Weights of a small encoder-decoder audio transcriber.
Model: 11.2M parameters, encoder norm layernorm, encoder num experts 4, encoder layers 14, decoder activation swiglu.
Training: normuon at rate 0.0074, 6700 steps, batches of 64.
Rows from block 3 of the audio encoder of a small encoder-decoder audio transcriber, named by matrix and row number. Rows with one number within an expert belong to one neuron, the router's apart. Each number is 200 + 30 x the weight over its row's rms, rounded and kept within 0 to 999. All counts start at 0.
Before each expert's rows are labels from the 100 clips, of 14976, where the router gives the expert most weight on average: "loudest band" is the band of the loudest frequency at the time of the peak. Only what is clearly more common there than usual is listed. The data: short read English sentences (LibriTTS-R).
# router: router (encoder.blocks.3.mlp.router.weight, 4x256, trained with AdamW), inputs 64-127
# up: expert up (encoder.blocks.3.mlp.up, 4x128x256), inputs 64-127
# down: expert down (encoder.blocks.3.mlp.down, 4x256x128, transposed), outputs 64-127

# expert 0
loudest band: 250 to 500 Hz
router.0,197,215,168,188,229,202,274,208,207,149,177,231,212,219,168,233,250,229,250,227,243,225,164,189,215,174,201,212,210,184,217,206,181,181,219,182,179,233,205,194,213,173,141,179,212,209,210,180,215,180,156,212,137,179,232,225,200,233,226,255,212,237,168,149
up.0,210,161,219,190,225,226,199,175,211,194,229,205,204,182,224,170,178,173,194,170,199,198,249,203,267,193,193,206,236,180,186,234,199,177,249,208,204,241,216,135,238,162,234,228,200,211,179,211,173,244,159,172,218,196,205,188,206,164,182,236,201,180,210,186
down.0,175,151,185,163,202,221,202,132,168,178,218,164,177,173,197,213,208,193,148,184,157,242,217,204,216,190,193,192,249,251,166,202,199,240,200,202,224,175,171,227,207,236,235,177,141,169,197,206,158,205,237,145,220,153,183,209,216,232,213,232,219,195,215,204
up.1,189,219,213,201,189,140,219,189,165,212,184,185,217,174,147,177,210,246,223,242,182,195,163,195,250,161,156,159,226,168,173,198,190,221,199,211,222,232,255,226,179,190,227,197,193,195,172,190,98,195,204,119,171,219,171,217,210,211,258,237,196,135,192,264
down.1,250,162,248,216,208,163,239,151,220,267,203,231,172,222,221,232,207,190,218,229,193,202,192,194,170,204,210,213,167,193,236,129,156,176,216,199,214,176,183,223,245,174,166,209,200,170,189,252,173,155,176,135,230,199,193,188,205,191,183,176,257,168,208,184
up.2,190,172,195,240,148,199,160,199,204,196,171,243,209,187,191,195,176,198,177,206,217,206,201,257,218,138,198,192,222,258,183,224,222,175,188,246,234,226,195,221,218,216,240,187,196,167,237,217,206,161,260,136,167,208,190,173,199,185,178,191,175,176,222,216
down.2,159,159,215,217,203,234,227,145,238,211,202,166,195,236,215,215,182,158,244,206,187,240,158,198,206,200,261,210,195,212,202,187,125,233,201,226,214,170,203,170,213,131,167,227,223,225,215,192,235,203,201,174,224,212,211,201,228,167,167,138,174,160,194,235
up.3,193,218,166,200,175,170,200,125,184,175,212,223,185,205,223,238,192,218,221,213,170,233,157,208,159,170,214,187,193,173,220,211,232,158,180,202,202,171,268,234,186,183,143,237,185,216,166,187,185,205,214,199,201,201,197,207,226,217,153,201,225,176,185,189
down.3,239,203,163,227,201,221,138,205,234,148,206,234,196,174,173,196,157,213,185,249,170,198,165,207,212,200,164,204,208,248,123,164,164,199,228,171,218,171,195,177,155,220,196,198,232,187,180,195,167,188,232,189,208,169,202,196,212,160,232,211,189,240,176,212
up.4,118,209,215,211,203,209,206,212,251,146,196,184,190,193,172,189,174,244,197,141,230,148,247,217,171,205,235,196,166,209,234,167,191,254,200,239,197,198,244,187,236,171,252,152,207,178,228,150,235,169,249,201,195,122,212,152,242,158,165,171,228,190,235,173
down.4,169,202,180,231,199,184,195,168,135,220,157,236,188,173,190,234,201,203,251,205,216,216,163,232,207,229,208,206,215,215,192,242,228,244,159,237,224,196,240,231,189,219,215,208,211,218,217,170,200,204,248,197,220,206,254,251,208,223,259,174,200,247,159,203
up.5,182,155,204,132,178,209,144,196,242,201,230,151,216,224,203,185,212,243,194,221,202,171,261,172,203,184,214,205,190,208,190,194,205,208,163,260,192,160,117,218,151,189,166,211,208,222,234,156,180,249,204,236,207,167,257,219,226,207,182,206,150,200,131,167
down.5,187,212,201,189,221,224,206,213,230,217,155,194,228,195,208,179,201,221,150,246,202,240,174,192,156,207,193,227,229,210,194,207,196,177,187,188,229,190,224,202,241,213,204,139,167,166,183,204,206,198,212,239,182,203,244,210,248,220,180,243,214,219,158,200
up.6,160,205,208,220,163,189,203,220,157,196,195,258,223,183,200,238,200,224,210,157,215,182,207,184,247,246,205,228,195,199,166,262,234,199,174,262,201,170,278,216,207,214,153,230,202,190,177,195,115,252,213,254,163,171,171,161,188,208,257,173,95,196,233,206
down.6,185,178,239,195,196,215,230,178,195,261,178,244,187,172,199,197,266,188,184,187,196,150,203,164,235,163,174,214,228,206,251,208,216,197,181,219,219,203,161,163,234,147,145,213,170,229,192,200,209,249,199,208,147,213,174,167,162,167,191,167,239,183,102,243
up.7,244,154,260,240,182,198,199,222,106,226,212,211,233,154,150,220,233,203,198,171,234,204,219,213,214,181,217,181,247,180,227,226,212,167,233,202,173,238,239,168,218,182,197,163,200,218,187,220,186,170,207,244,200,227,231,181,172,213,183,202,266,184,240,270
down.7,250,194,180,224,165,169,194,261,208,249,241,145,118,213,208,206,189,209,170,190,153,231,156,169,206,191,206,239,189,185,209,191,236,224,179,156,195,207,200,188,184,147,236,206,205,147,180,203,192,180,200,230,175,158,192,177,184,247,234,218,210,240,198,227
up.8,241,263,197,177,203,241,207,224,220,240,193,170,196,187,209,206,189,238,194,185,190,207,217,217,300,224,206,250,221,210,179,269,231,209,182,205,216,162,218,225,147,206,213,222,209,149,193,212,214,227,248,251,165,200,210,151,166,177,169,223,232,182,224,216
down.8,228,252,203,148,207,164,128,192,194,238,177,235,191,207,205,208,160,192,165,207,206,198,232,191,213,202,202,198,141,222,188,184,205,195,157,200,238,202,207,133,190,190,197,149,152,234,206,199,216,217,188,164,201,209,147,183,149,190,177,236,197,157,205,195
up.9,239,232,174,250,217,209,165,224,206,221,223,200,184,178,226,207,215,136,213,267,230,217,154,161,186,206,226,214,168,219,239,185,214,203,222,153,203,175,167,209,210,201,247,218,175,210,186,187,256,242,219,134,192,289,208,196,225,187,202,191,206,200,228,185
down.9,191,196,272,180,214,215,211,186,208,275,231,170,215,222,161,209,162,198,167,195,206,198,198,210,202,198,202,155,205,221,212,224,220,154,201,169,248,218,206,145,171,180,148,162,174,182,151,212,210,217,268,210,204,214,181,214,214,163,171,184,171,140,183,178
up.10,172,123,205,187,209,212,242,220,206,260,191,202,197,155,216,190,250,216,194,165,200,190,186,228,235,173,207,147,174,216,258,146,188,148,201,168,214,197,253,198,189,204,154,217,173,194,222,229,117,229,191,169,205,259,198,266,210,250,217,185,184,233,212,229
down.10,210,195,152,174,158,166,202,242,184,204,248,265,180,172,231,257,213,208,196,218,216,175,189,152,171,211,207,221,232,226,162,173,138,224,220,202,212,176,224,215,186,186,220,182,214,213,190,198,183,174,195,163,249,188,183,231,198,187,205,185,206,186,230,262
up.11,206,202,203,223,186,141,210,191,213,256,217,176,197,206,222,239,214,201,178,145,164,216,187,223,250,224,204,190,200,183,205,210,231,195,157,230,226,203,211,224,192,269,163,218,206,186,161,191,149,214,201,222,215,156,211,226,202,188,213,209,204,221,236,204
down.11,189,149,211,223,186,180,224,231,179,193,216,162,174,204,192,212,129,188,250,250,241,218,178,206,165,184,199,192,203,179,169,270,175,259,193,223,188,227,233,295,153,192,169,191,176,167,179,250,219,212,185,205,236,212,250,216,211,198,167,233,171,219,157,203
up.12,222,225,186,219,188,206,144,193,208,176,159,210,196,189,123,177,160,232,170,146,235,217,197,191,164,204,153,182,189,193,161,157,194,245,174,200,215,182,228,204,200,171,225,225,170,163,151,196,194,246,236,216,137,243,206,188,255,179,262,221,190,152,194,199
down.12,170,192,215,187,164,202,220,211,202,241,199,100,215,183,250,205,214,137,161,267,218,204,211,273,161,164,145,218,189,225,187,205,221,267,179,167,209,177,169,210,276,188,223,199,221,224,216,243,235,176,202,163,177,223,204,199,212,191,183,227,213,128,191,186
up.13,216,244,201,192,187,219,203,176,141,245,222,254,202,198,218,173,197,252,231,116,214,201,172,257,207,184,197,202,218,182,218,185,208,230,223,226,165,253,161,211,185,164,136,194,159,210,231,205,253,236,217,162,254,238,185,181,170,192,222,178,138,254,210,177
down.13,210,162,215,199,188,220,153,254,265,120,224,161,235,178,197,189,165,233,215,172,179,207,195,217,239,237,198,245,229,195,200,241,194,244,172,184,194,226,203,213,192,197,203,177,167,224,136,217,163,184,229,208,200,237,196,177,238,152,203,237,142,168,211,245
up.14,165,191,227,180,177,214,209,195,181,187,206,215,202,196,160,213,171,183,236,156,222,204,204,171,205,177,196,200,148,157,222,225,149,200,205,241,169,170,276,181,194,181,174,199,239,179,188,166,184,185,170,209,145,221,227,205,159,231,175,208,231,234,199,202
down.14,217,174,239,106,165,209,171,192,222,224,187,229,173,203,194,204,184,158,215,197,188,177,174,178,207,197,163,205,191,239,153,199,157,212,231,210,202,146,192,172,234,182,208,196,202,211,139,200,158,211,218,212,220,187,193,198,221,175,215,175,269,164,213,237
up.15,195,185,189,209,161,190,189,162,166,195,239,187,168,140,191,193,197,277,228,247,190,242,151,227,209,256,189,196,170,264,208,168,224,217,153,217,221,252,171,235,144,216,199,201,234,224,202,196,152,154,166,164,187,194,198,251,199,182,197,148,202,171,236,187
down.15,199,251,170,224,208,153,170,231,195,170,199,227,187,232,203,187,141,209,198,214,227,173,197,176,120,198,179,182,191,189,240,179,264,227,114,236,225,198,199,205,183,198,168,197,189,152,201,177,169,201,205,230,124,163,237,203,186,219,229,177,217,218,160,241

# expert 2
loudest band: 250 to 500 Hz; 500 to 1000 Hz
router.2,234,191,244,147,183,225,166,216,184,231,186,189,224,175,231,151,199,178,218,165,211,202,207,213,214,195,228,220,204,164,226,189,230,287,209,209,210,212,259,139,167,197,196,206,205,210,194,206,181,184,236,174,186,196,234,167,209,184,212,212,130,130,199,210
up.0,206,24,204,166,194,238,186,202,233,202,213,151,240,173,272,200,206,256,186,126,185,195,223,210,237,194,195,201,221,183,157,211,188,219,179,182,219,232,238,205,197,213,201,217,191,204,244,222,197,203,240,116,152,115,162,185,187,201,152,199,218,213,225,208
down.0,174,180,136,215,162,260,187,261,189,189,230,147,204,180,191,182,196,223,215,176,187,173,197,181,173,182,208,188,191,210,192,271,163,238,206,222,184,183,200,213,252,202,193,239,180,210,192,227,195,107,209,220,177,189,229,223,214,185,240,208,160,225,171,196
up.1,255,148,191,217,194,187,177,265,149,147,185,193,217,216,225,233,188,204,168,195,187,250,272,136,282,214,228,195,203,213,206,210,203,179,182,164,226,205,227,189,221,198,217,204,173,207,197,184,212,222,179,253,128,138,214,208,252,226,200,201,193,228,188,246
down.1,129,201,246,198,245,223,201,167,192,178,218,156,192,170,173,227,167,258,204,187,218,186,225,194,194,265,225,192,190,205,222,143,187,149,146,179,210,214,135,213,190,236,195,179,259,173,223,235,225,183,222,239,218,190,259,207,160,189,163,177,204,186,206,197
up.2,219,239,170,198,209,212,165,202,191,146,221,212,181,234,303,184,173,191,210,260,217,213,200,189,208,173,213,200,188,205,191,154,240,191,189,217,175,207,167,219,215,178,179,205,192,211,175,195,149,191,201,180,177,207,222,186,217,183,229,217,229,206,113,206
down.2,172,183,258,185,260,248,189,186,210,188,218,216,186,207,233,206,262,224,225,199,186,167,229,212,212,262,207,224,157,188,181,217,235,249,153,219,257,220,226,162,214,148,251,234,170,195,218,210,192,162,180,223,198,192,169,217,209,177,194,172,198,246,194,163
up.3,218,262,173,208,199,192,229,181,240,211,187,199,166,200,203,210,190,194,182,232,211,187,193,195,213,154,226,196,223,228,188,198,181,215,182,227,189,207,275,210,225,193,202,216,182,166,141,215,215,165,194,220,208,261,208,208,169,209,193,154,280,224,185,237
down.3,166,215,226,151,183,211,206,207,201,237,196,167,178,231,179,165,229,195,222,190,206,240,163,211,134,250,200,200,167,189,219,167,166,171,178,218,184,170,185,194,218,196,252,223,184,177,203,202,215,191,212,244,194,187,184,250,226,208,244,213,234,167,202,213
up.4,247,197,191,257,224,173,211,196,242,207,183,163,198,241,207,206,210,221,234,159,224,217,249,166,268,194,179,203,196,165,193,246,167,174,188,158,240,225,221,235,258,203,248,147,190,222,140,227,226,219,207,215,219,150,170,265,223,167,195,175,222,260,147,245
down.4,179,223,212,223,157,179,180,171,223,239,241,173,218,209,209,167,239,182,171,233,166,192,278,241,141,173,207,230,137,128,164,246,210,151,186,252,160,180,175,206,175,202,204,179,242,206,162,206,198,94,203,169,217,169,245,176,236,200,163,194,241,205,208,234
up.5,176,208,166,248,187,229,138,173,147,215,178,179,197,149,146,250,223,193,199,220,187,202,169,220,168,239,201,246,216,161,236,153,206,224,226,239,217,147,195,220,186,205,161,213,163,162,199,181,198,203,196,197,219,202,220,198,178,157,184,225,148,187,192,223
down.5,184,168,213,184,173,148,236,183,217,215,158,190,209,227,211,211,191,198,255,211,181,211,233,180,222,191,186,207,235,242,264,209,212,138,144,204,251,263,175,201,217,147,229,199,180,210,142,203,180,236,180,201,236,228,202,176,140,163,180,238,188,163,248,238
up.6,143,215,202,199,200,234,202,248,150,187,221,181,220,164,185,164,170,229,230,279,283,179,205,187,168,188,186,185,175,164,231,170,178,155,198,153,228,178,197,228,175,181,182,219,153,187,233,194,233,234,195,160,172,220,192,194,183,163,205,219,160,223,138,235
down.6,182,212,145,196,221,161,180,225,238,175,198,197,226,233,199,235,259,160,207,175,245,219,230,201,192,171,207,232,201,228,244,201,179,179,181,191,225,155,248,252,168,242,220,243,173,156,172,237,198,231,198,197,156,160,159,215,169,145,206,219,200,193,244,237
up.7,179,262,182,129,187,219,200,179,253,192,294,132,207,190,238,186,233,254,147,129,260,198,161,237,92,197,212,177,195,204,188,158,212,216,151,195,211,250,227,176,210,212,207,186,197,204,200,183,219,237,212,196,215,157,227,212,222,195,194,200,158,163,238,207
down.7,151,198,202,229,231,139,173,213,243,190,209,229,228,221,198,189,183,223,195,135,259,180,186,217,222,183,177,186,168,252,216,151,252,190,191,168,179,157,243,181,216,165,175,200,180,194,218,194,211,169,196,175,203,181,171,175,226,250,224,169,157,211,254,254
up.8,167,200,193,190,218,217,190,215,163,191,211,163,138,195,138,136,170,154,205,199,246,177,184,176,215,201,221,194,183,219,186,221,221,181,139,160,195,206,222,241,222,188,206,196,155,217,255,177,171,198,211,174,222,191,223,177,226,220,229,233,238,200,195,176
down.8,169,182,195,204,220,175,210,200,171,185,215,129,156,183,169,203,202,185,188,199,166,211,200,235,175,202,189,223,200,214,194,222,210,225,200,203,137,255,187,193,170,256,184,212,214,192,218,186,205,230,170,194,241,217,194,215,152,220,189,181,232,205,159,203
up.9,206,226,219,153,232,191,187,194,200,175,185,174,185,193,187,187,208,164,171,197,228,185,210,226,221,240,192,247,252,171,196,206,219,190,176,233,239,225,241,186,202,175,219,181,215,201,223,217,253,164,230,155,257,166,233,229,180,186,195,202,182,237,181,160
down.9,169,180,189,221,194,164,197,191,217,208,231,180,133,212,182,239,170,177,176,160,167,127,178,175,186,183,146,194,147,219,180,227,206,240,266,184,186,216,249,190,179,185,218,197,202,182,187,234,202,195,157,219,261,201,206,185,191,244,230,213,184,228,200,251
up.10,256,201,183,144,211,199,151,181,178,187,248,150,195,179,168,212,258,125,216,238,250,172,206,210,186,192,200,222,166,217,198,152,189,243,181,183,181,205,184,161,174,173,183,199,233,203,176,233,196,239,233,180,211,212,200,177,233,196,186,247,158,255,234,148
down.10,192,233,247,250,241,190,166,205,168,246,189,226,144,196,203,249,210,163,240,208,218,167,178,219,196,191,240,150,175,224,151,227,209,199,236,169,235,225,205,180,182,179,239,197,193,225,195,223,180,218,221,160,181,195,129,181,194,211,242,149,222,206,201,171
up.11,241,232,182,196,179,161,182,176,203,191,213,230,190,217,223,182,202,266,219,175,218,228,215,222,213,203,208,239,209,231,182,169,262,211,243,215,211,198,200,240,205,154,224,254,192,239,281,197,178,168,238,214,170,124,218,225,178,227,212,214,202,178,191,185
down.11,159,202,186,199,169,195,215,214,233,159,172,160,233,246,219,196,214,192,216,171,184,179,262,216,208,182,154,225,165,175,190,135,190,206,221,162,236,255,179,207,181,187,242,266,175,176,150,250,186,229,250,173,220,168,242,198,185,199,159,222,193,204,236,193
up.12,216,196,227,256,164,210,212,185,225,235,194,166,206,249,265,185,201,141,258,193,202,198,187,171,311,165,223,182,175,181,260,204,205,171,212,192,188,245,201,235,214,207,221,189,203,222,189,198,208,208,201,127,238,183,195,200,171,186,187,221,182,189,186,282
down.12,243,217,196,206,230,204,186,184,163,180,202,233,135,201,212,241,205,187,263,213,165,324,189,195,155,203,209,200,198,168,205,213,183,180,184,177,177,160,222,204,178,243,216,191,186,214,195,187,273,160,238,179,218,187,253,204,225,206,162,148,254,206,143,145
up.13,216,177,199,184,205,190,213,205,217,274,151,155,171,210,184,154,142,184,218,224,147,195,171,218,164,244,211,193,197,273,182,152,192,226,196,210,215,192,216,154,240,248,224,204,236,182,226,216,251,216,251,244,183,191,178,181,206,178,210,183,200,245,264,175
down.13,110,204,201,180,170,211,119,227,190,139,235,226,226,241,184,257,200,210,225,181,257,178,187,209,190,230,211,162,150,178,193,189,228,228,190,231,210,206,137,180,192,188,196,176,175,175,236,220,175,194,193,231,161,120,209,170,192,160,190,221,163,257,203,170
up.14,179,179,214,178,244,169,205,237,161,186,267,192,178,187,185,221,171,182,200,138,218,205,166,222,166,242,197,185,97,205,175,199,175,183,203,212,214,131,244,223,141,180,201,145,174,199,225,186,217,218,205,200,200,254,220,219,185,270,177,195,166,156,197,229
down.14,230,214,202,197,185,174,149,207,241,211,212,233,206,191,204,201,247,202,213,202,188,174,214,222,179,161,167,179,264,186,186,170,255,208,191,232,254,170,218,191,228,184,178,159,151,177,265,223,164,195,221,204,230,178,186,174,216,177,214,198,224,229,187,220
up.15,212,266,182,170,195,199,186,161,221,193,228,244,188,219,192,192,179,271,208,157,211,205,177,208,167,245,226,143,222,186,190,187,227,200,204,226,198,176,164,227,163,216,206,222,176,185,202,183,187,265,200,253,166,191,235,247,224,196,228,186,196,172,215,153
down.15,201,241,170,271,172,183,160,196,221,169,183,170,163,212,227,157,204,195,180,201,236,196,215,196,167,157,215,239,173,192,222,190,180,178,245,165,189,209,183,218,161,161,184,191,245,198,244,169,203,157,248,162,128,184,208,207,232,206,125,180,156,195,195,201

# expert 3
loudest band: 4000 to 8000 Hz
router.3,197,189,194,257,237,198,221,218,225,207,169,144,172,233,158,221,166,197,177,212,169,193,190,222,198,186,172,174,200,197,220,228,212,159,176,247,197,179,106,254,185,201,220,233,156,223,178,168,219,197,171,219,187,168,172,184,185,208,161,207,235,241,230,222
up.0,201,154,206,192,198,197,234,215,170,215,180,185,151,189,165,199,197,252,214,261,195,207,195,201,130,219,163,216,256,195,235,207,252,181,169,214,232,222,203,198,170,210,208,198,215,259,153,209,205,205,201,141,267,147,227,215,187,163,210,200,131,178,213,166
down.0,167,219,171,136,131,222,149,198,196,153,169,204,201,169,258,262,130,174,202,203,161,228,234,170,190,141,198,247,213,192,219,183,155,226,209,217,156,197,217,219,255,196,224,231,226,168,184,225,172,195,190,148,212,182,164,225,226,167,183,167,211,169,220,205
up.1,195,226,228,222,201,216,194,140,187,172,211,198,239,186,212,212,179,170,211,188,233,206,163,208,194,205,195,191,204,219,208,114,180,245,196,185,144,142,189,246,169,205,263,171,222,187,219,189,195,237,262,177,229,224,226,193,152,220,172,233,245,226,170,192
down.1,252,174,204,236,173,200,217,162,252,186,172,180,197,205,214,213,152,260,222,190,158,215,199,234,235,215,176,167,199,263,215,177,153,203,193,241,207,143,183,173,191,212,224,174,238,192,198,181,183,175,148,172,213,160,172,203,223,194,195,202,168,201,232,187
up.2,208,198,219,181,206,189,206,209,198,159,202,253,176,134,184,169,173,191,206,255,227,214,179,199,169,180,199,165,174,174,234,157,183,193,221,190,194,185,177,194,206,196,234,168,200,187,203,206,217,237,153,227,176,176,171,249,209,173,221,201,208,190,178,164
down.2,178,170,155,193,189,197,222,205,198,206,198,229,264,178,214,203,155,178,203,207,179,304,198,200,205,145,209,190,217,198,173,171,191,187,231,242,168,165,238,252,187,171,197,216,172,198,169,258,228,185,198,181,226,198,229,239,218,177,231,232,206,222,169,140
up.3,183,218,176,195,183,226,213,185,246,167,233,209,240,198,194,171,169,190,181,199,179,202,181,209,193,206,214,179,203,198,225,176,153,260,213,219,201,253,164,172,221,178,258,197,177,220,188,198,200,165,351,190,197,235,203,224,241,211,197,164,196,239,232,253
down.3,262,197,217,193,217,266,183,185,194,181,181,220,227,247,158,159,199,201,176,201,223,255,171,248,216,245,238,210,214,185,216,182,191,138,271,151,153,164,163,182,153,168,169,219,171,171,185,205,210,196,227,248,142,167,182,188,200,207,204,161,237,176,236,227
up.4,171,177,234,258,207,233,211,151,228,189,225,229,162,192,269,212,160,172,235,193,206,213,160,221,207,170,192,197,192,223,219,229,205,264,126,175,201,233,243,226,209,190,160,170,216,208,175,218,224,192,231,156,196,168,166,196,214,247,180,178,251,163,191,262
down.4,201,179,221,182,193,206,251,185,192,165,198,205,173,200,212,257,240,197,207,223,186,249,238,191,212,163,194,243,219,178,205,194,189,224,224,221,220,226,118,248,217,175,207,188,234,221,138,179,183,137,218,218,241,155,239,210,168,271,235,189,173,172,232,196
up.5,204,239,154,146,193,192,180,254,163,209,205,286,198,206,233,138,244,204,187,217,214,189,234,168,207,244,199,215,241,237,178,229,192,122,191,200,182,208,201,198,201,198,255,148,198,208,180,213,258,255,226,164,199,175,216,170,199,214,206,208,198,199,182,237
down.5,191,233,161,147,184,185,170,193,201,230,181,193,192,170,158,196,208,218,190,175,252,208,237,213,263,230,225,200,237,182,180,189,212,168,151,257,211,120,214,201,230,218,210,237,202,161,159,209,194,196,222,212,205,223,156,234,236,171,227,205,195,198,167,181
up.6,228,163,174,239,163,235,220,179,193,258,205,165,158,207,211,177,239,213,192,223,207,191,155,186,130,260,197,195,209,221,167,215,200,177,221,229,226,240,202,208,220,206,188,195,205,193,227,189,202,213,190,265,163,136,211,263,211,209,231,199,257,215,183,148
down.6,213,195,154,191,226,223,217,238,175,202,235,197,166,223,195,179,198,219,212,184,232,188,147,290,223,182,228,149,199,184,179,165,258,209,161,238,223,185,190,200,165,210,223,224,195,158,215,184,216,158,172,215,187,239,203,199,268,181,170,200,242,197,210,261
up.7,181,195,232,205,193,175,182,181,174,209,175,195,217,221,215,163,161,187,234,196,210,203,177,172,209,176,202,232,126,187,284,215,169,252,153,208,168,217,200,244,189,172,180,141,194,224,225,173,265,247,255,182,173,191,181,227,227,247,206,196,187,152,237,216
down.7,243,207,163,135,217,187,180,223,176,234,208,211,181,221,217,228,199,214,180,146,218,221,223,223,168,190,195,210,212,227,179,251,217,190,208,123,262,206,143,198,188,168,158,194,150,144,232,208,192,143,190,167,205,180,214,232,196,240,182,230,159,177,251,155
up.8,135,283,180,202,207,209,212,214,169,174,175,198,217,201,186,196,220,201,163,200,232,233,205,227,254,211,224,230,196,218,190,201,211,156,246,257,235,162,290,181,209,219,236,169,207,200,198,195,208,200,142,239,154,195,211,211,236,203,270,146,195,186,168,236
down.8,223,243,164,218,171,172,163,150,196,179,234,191,188,199,133,178,191,118,176,197,189,240,206,179,203,189,186,221,175,205,163,224,195,209,233,157,153,193,173,188,223,238,224,237,169,189,240,189,236,180,240,184,228,223,196,172,228,196,215,222,243,218,175,216
up.9,213,228,194,189,194,192,232,244,211,222,194,176,192,197,240,231,244,182,213,194,194,195,212,208,135,195,213,183,234,199,193,173,193,246,220,190,198,147,275,167,202,185,208,208,203,193,189,181,195,159,203,249,173,167,203,172,215,227,158,220,147,235,230,116
down.9,275,228,179,225,189,164,199,156,190,216,150,215,157,194,167,212,142,216,190,250,274,214,206,188,245,216,235,178,187,153,192,182,188,227,228,155,180,276,161,166,191,178,253,171,233,198,168,139,181,198,140,176,223,162,182,190,212,181,180,224,190,177,191,194
up.10,162,157,220,214,212,166,153,201,245,167,204,239,220,196,230,164,195,161,222,191,156,203,258,188,164,198,210,196,259,209,207,211,190,236,232,215,215,163,128,221,227,191,179,248,162,188,149,217,245,230,221,154,200,158,207,244,209,226,212,194,226,256,243,169
down.10,155,184,179,118,229,164,167,228,184,206,163,246,202,173,202,183,211,173,199,153,205,172,228,208,223,211,184,178,205,252,186,171,166,216,182,218,181,193,201,206,166,184,248,187,186,187,134,250,227,224,249,213,224,173,225,175,164,195,209,188,264,189,204,222
up.11,204,150,230,139,199,184,180,232,210,127,163,197,159,170,179,201,204,194,222,151,245,213,215,215,224,206,188,201,209,204,210,232,213,208,235,159,203,196,207,139,172,153,176,235,190,145,224,205,149,190,240,224,224,111,200,164,218,157,218,206,193,179,196,227
down.11,257,137,178,143,238,247,126,260,247,257,266,207,202,218,201,216,206,209,194,233,268,181,193,254,256,240,194,265,168,214,196,220,180,201,206,216,179,237,243,208,229,207,216,233,191,242,176,259,164,245,210,187,186,212,206,222,231,245,207,224,228,257,175,180
up.12,204,248,220,239,223,179,185,204,236,179,218,192,219,232,237,201,214,237,240,226,205,205,248,202,195,278,219,225,193,221,218,240,180,155,173,162,171,207,191,148,175,152,215,212,175,215,186,172,249,210,187,184,201,173,226,236,261,148,161,166,190,254,195,229
down.12,130,197,182,200,195,202,218,150,203,181,200,191,189,151,180,225,140,183,193,226,136,215,175,207,180,254,210,213,193,114,181,176,209,220,138,221,240,219,234,229,248,217,187,199,206,156,210,188,217,227,217,252,241,191,201,234,161,200,188,173,177,186,216,169
up.13,187,215,221,208,228,211,197,235,183,220,179,177,200,168,194,161,168,217,168,144,111,173,179,178,151,192,200,192,188,199,180,199,209,205,214,137,195,181,171,166,203,118,251,165,228,202,214,166,165,202,190,237,230,228,254,172,222,314,219,210,262,111,168,237
down.13,195,170,195,191,194,169,249,192,159,195,162,212,203,200,202,171,191,197,216,212,222,145,163,176,184,206,182,206,174,167,189,208,260,206,222,247,163,206,150,202,181,241,166,222,148,184,245,214,209,223,225,220,245,199,208,202,223,194,277,189,221,212,177,237
up.14,172,176,190,205,172,184,211,184,228,170,141,194,194,241,219,185,182,196,254,266,212,204,201,203,256,196,218,153,228,170,256,212,213,94,216,155,175,206,158,186,191,192,201,185,191,176,195,166,249,241,234,176,155,197,152,214,199,178,175,185,160,240,276,245
down.14,170,209,174,213,201,216,212,217,204,188,197,146,118,271,203,188,211,177,223,205,177,228,150,206,158,223,220,208,174,224,184,148,209,234,229,253,221,180,233,200,208,169,236,191,172,212,234,241,237,226,180,214,207,203,242,210,176,180,181,198,190,196,197,243
up.15,184,50,222,225,231,208,144,198,208,209,154,138,157,157,252,204,211,197,238,130,205,196,202,207,229,192,213,196,191,192,181,206,190,241,227,191,166,238,122,205,234,206,170,264,219,215,195,179,244,153,222,41,234,178,177,222,249,210,254,171,235,224,216,202
down.15,211,175,173,167,190,202,215,248,165,157,227,208,157,197,224,218,197,201,232,234,180,203,180,188,198,201,219,196,176,133,190,220,200,180,179,191,172,182,176,184,206,205,254,200,234,213,182,202,218,163,148,180,248,223,199,224,136,231,187,146,198,188,250,197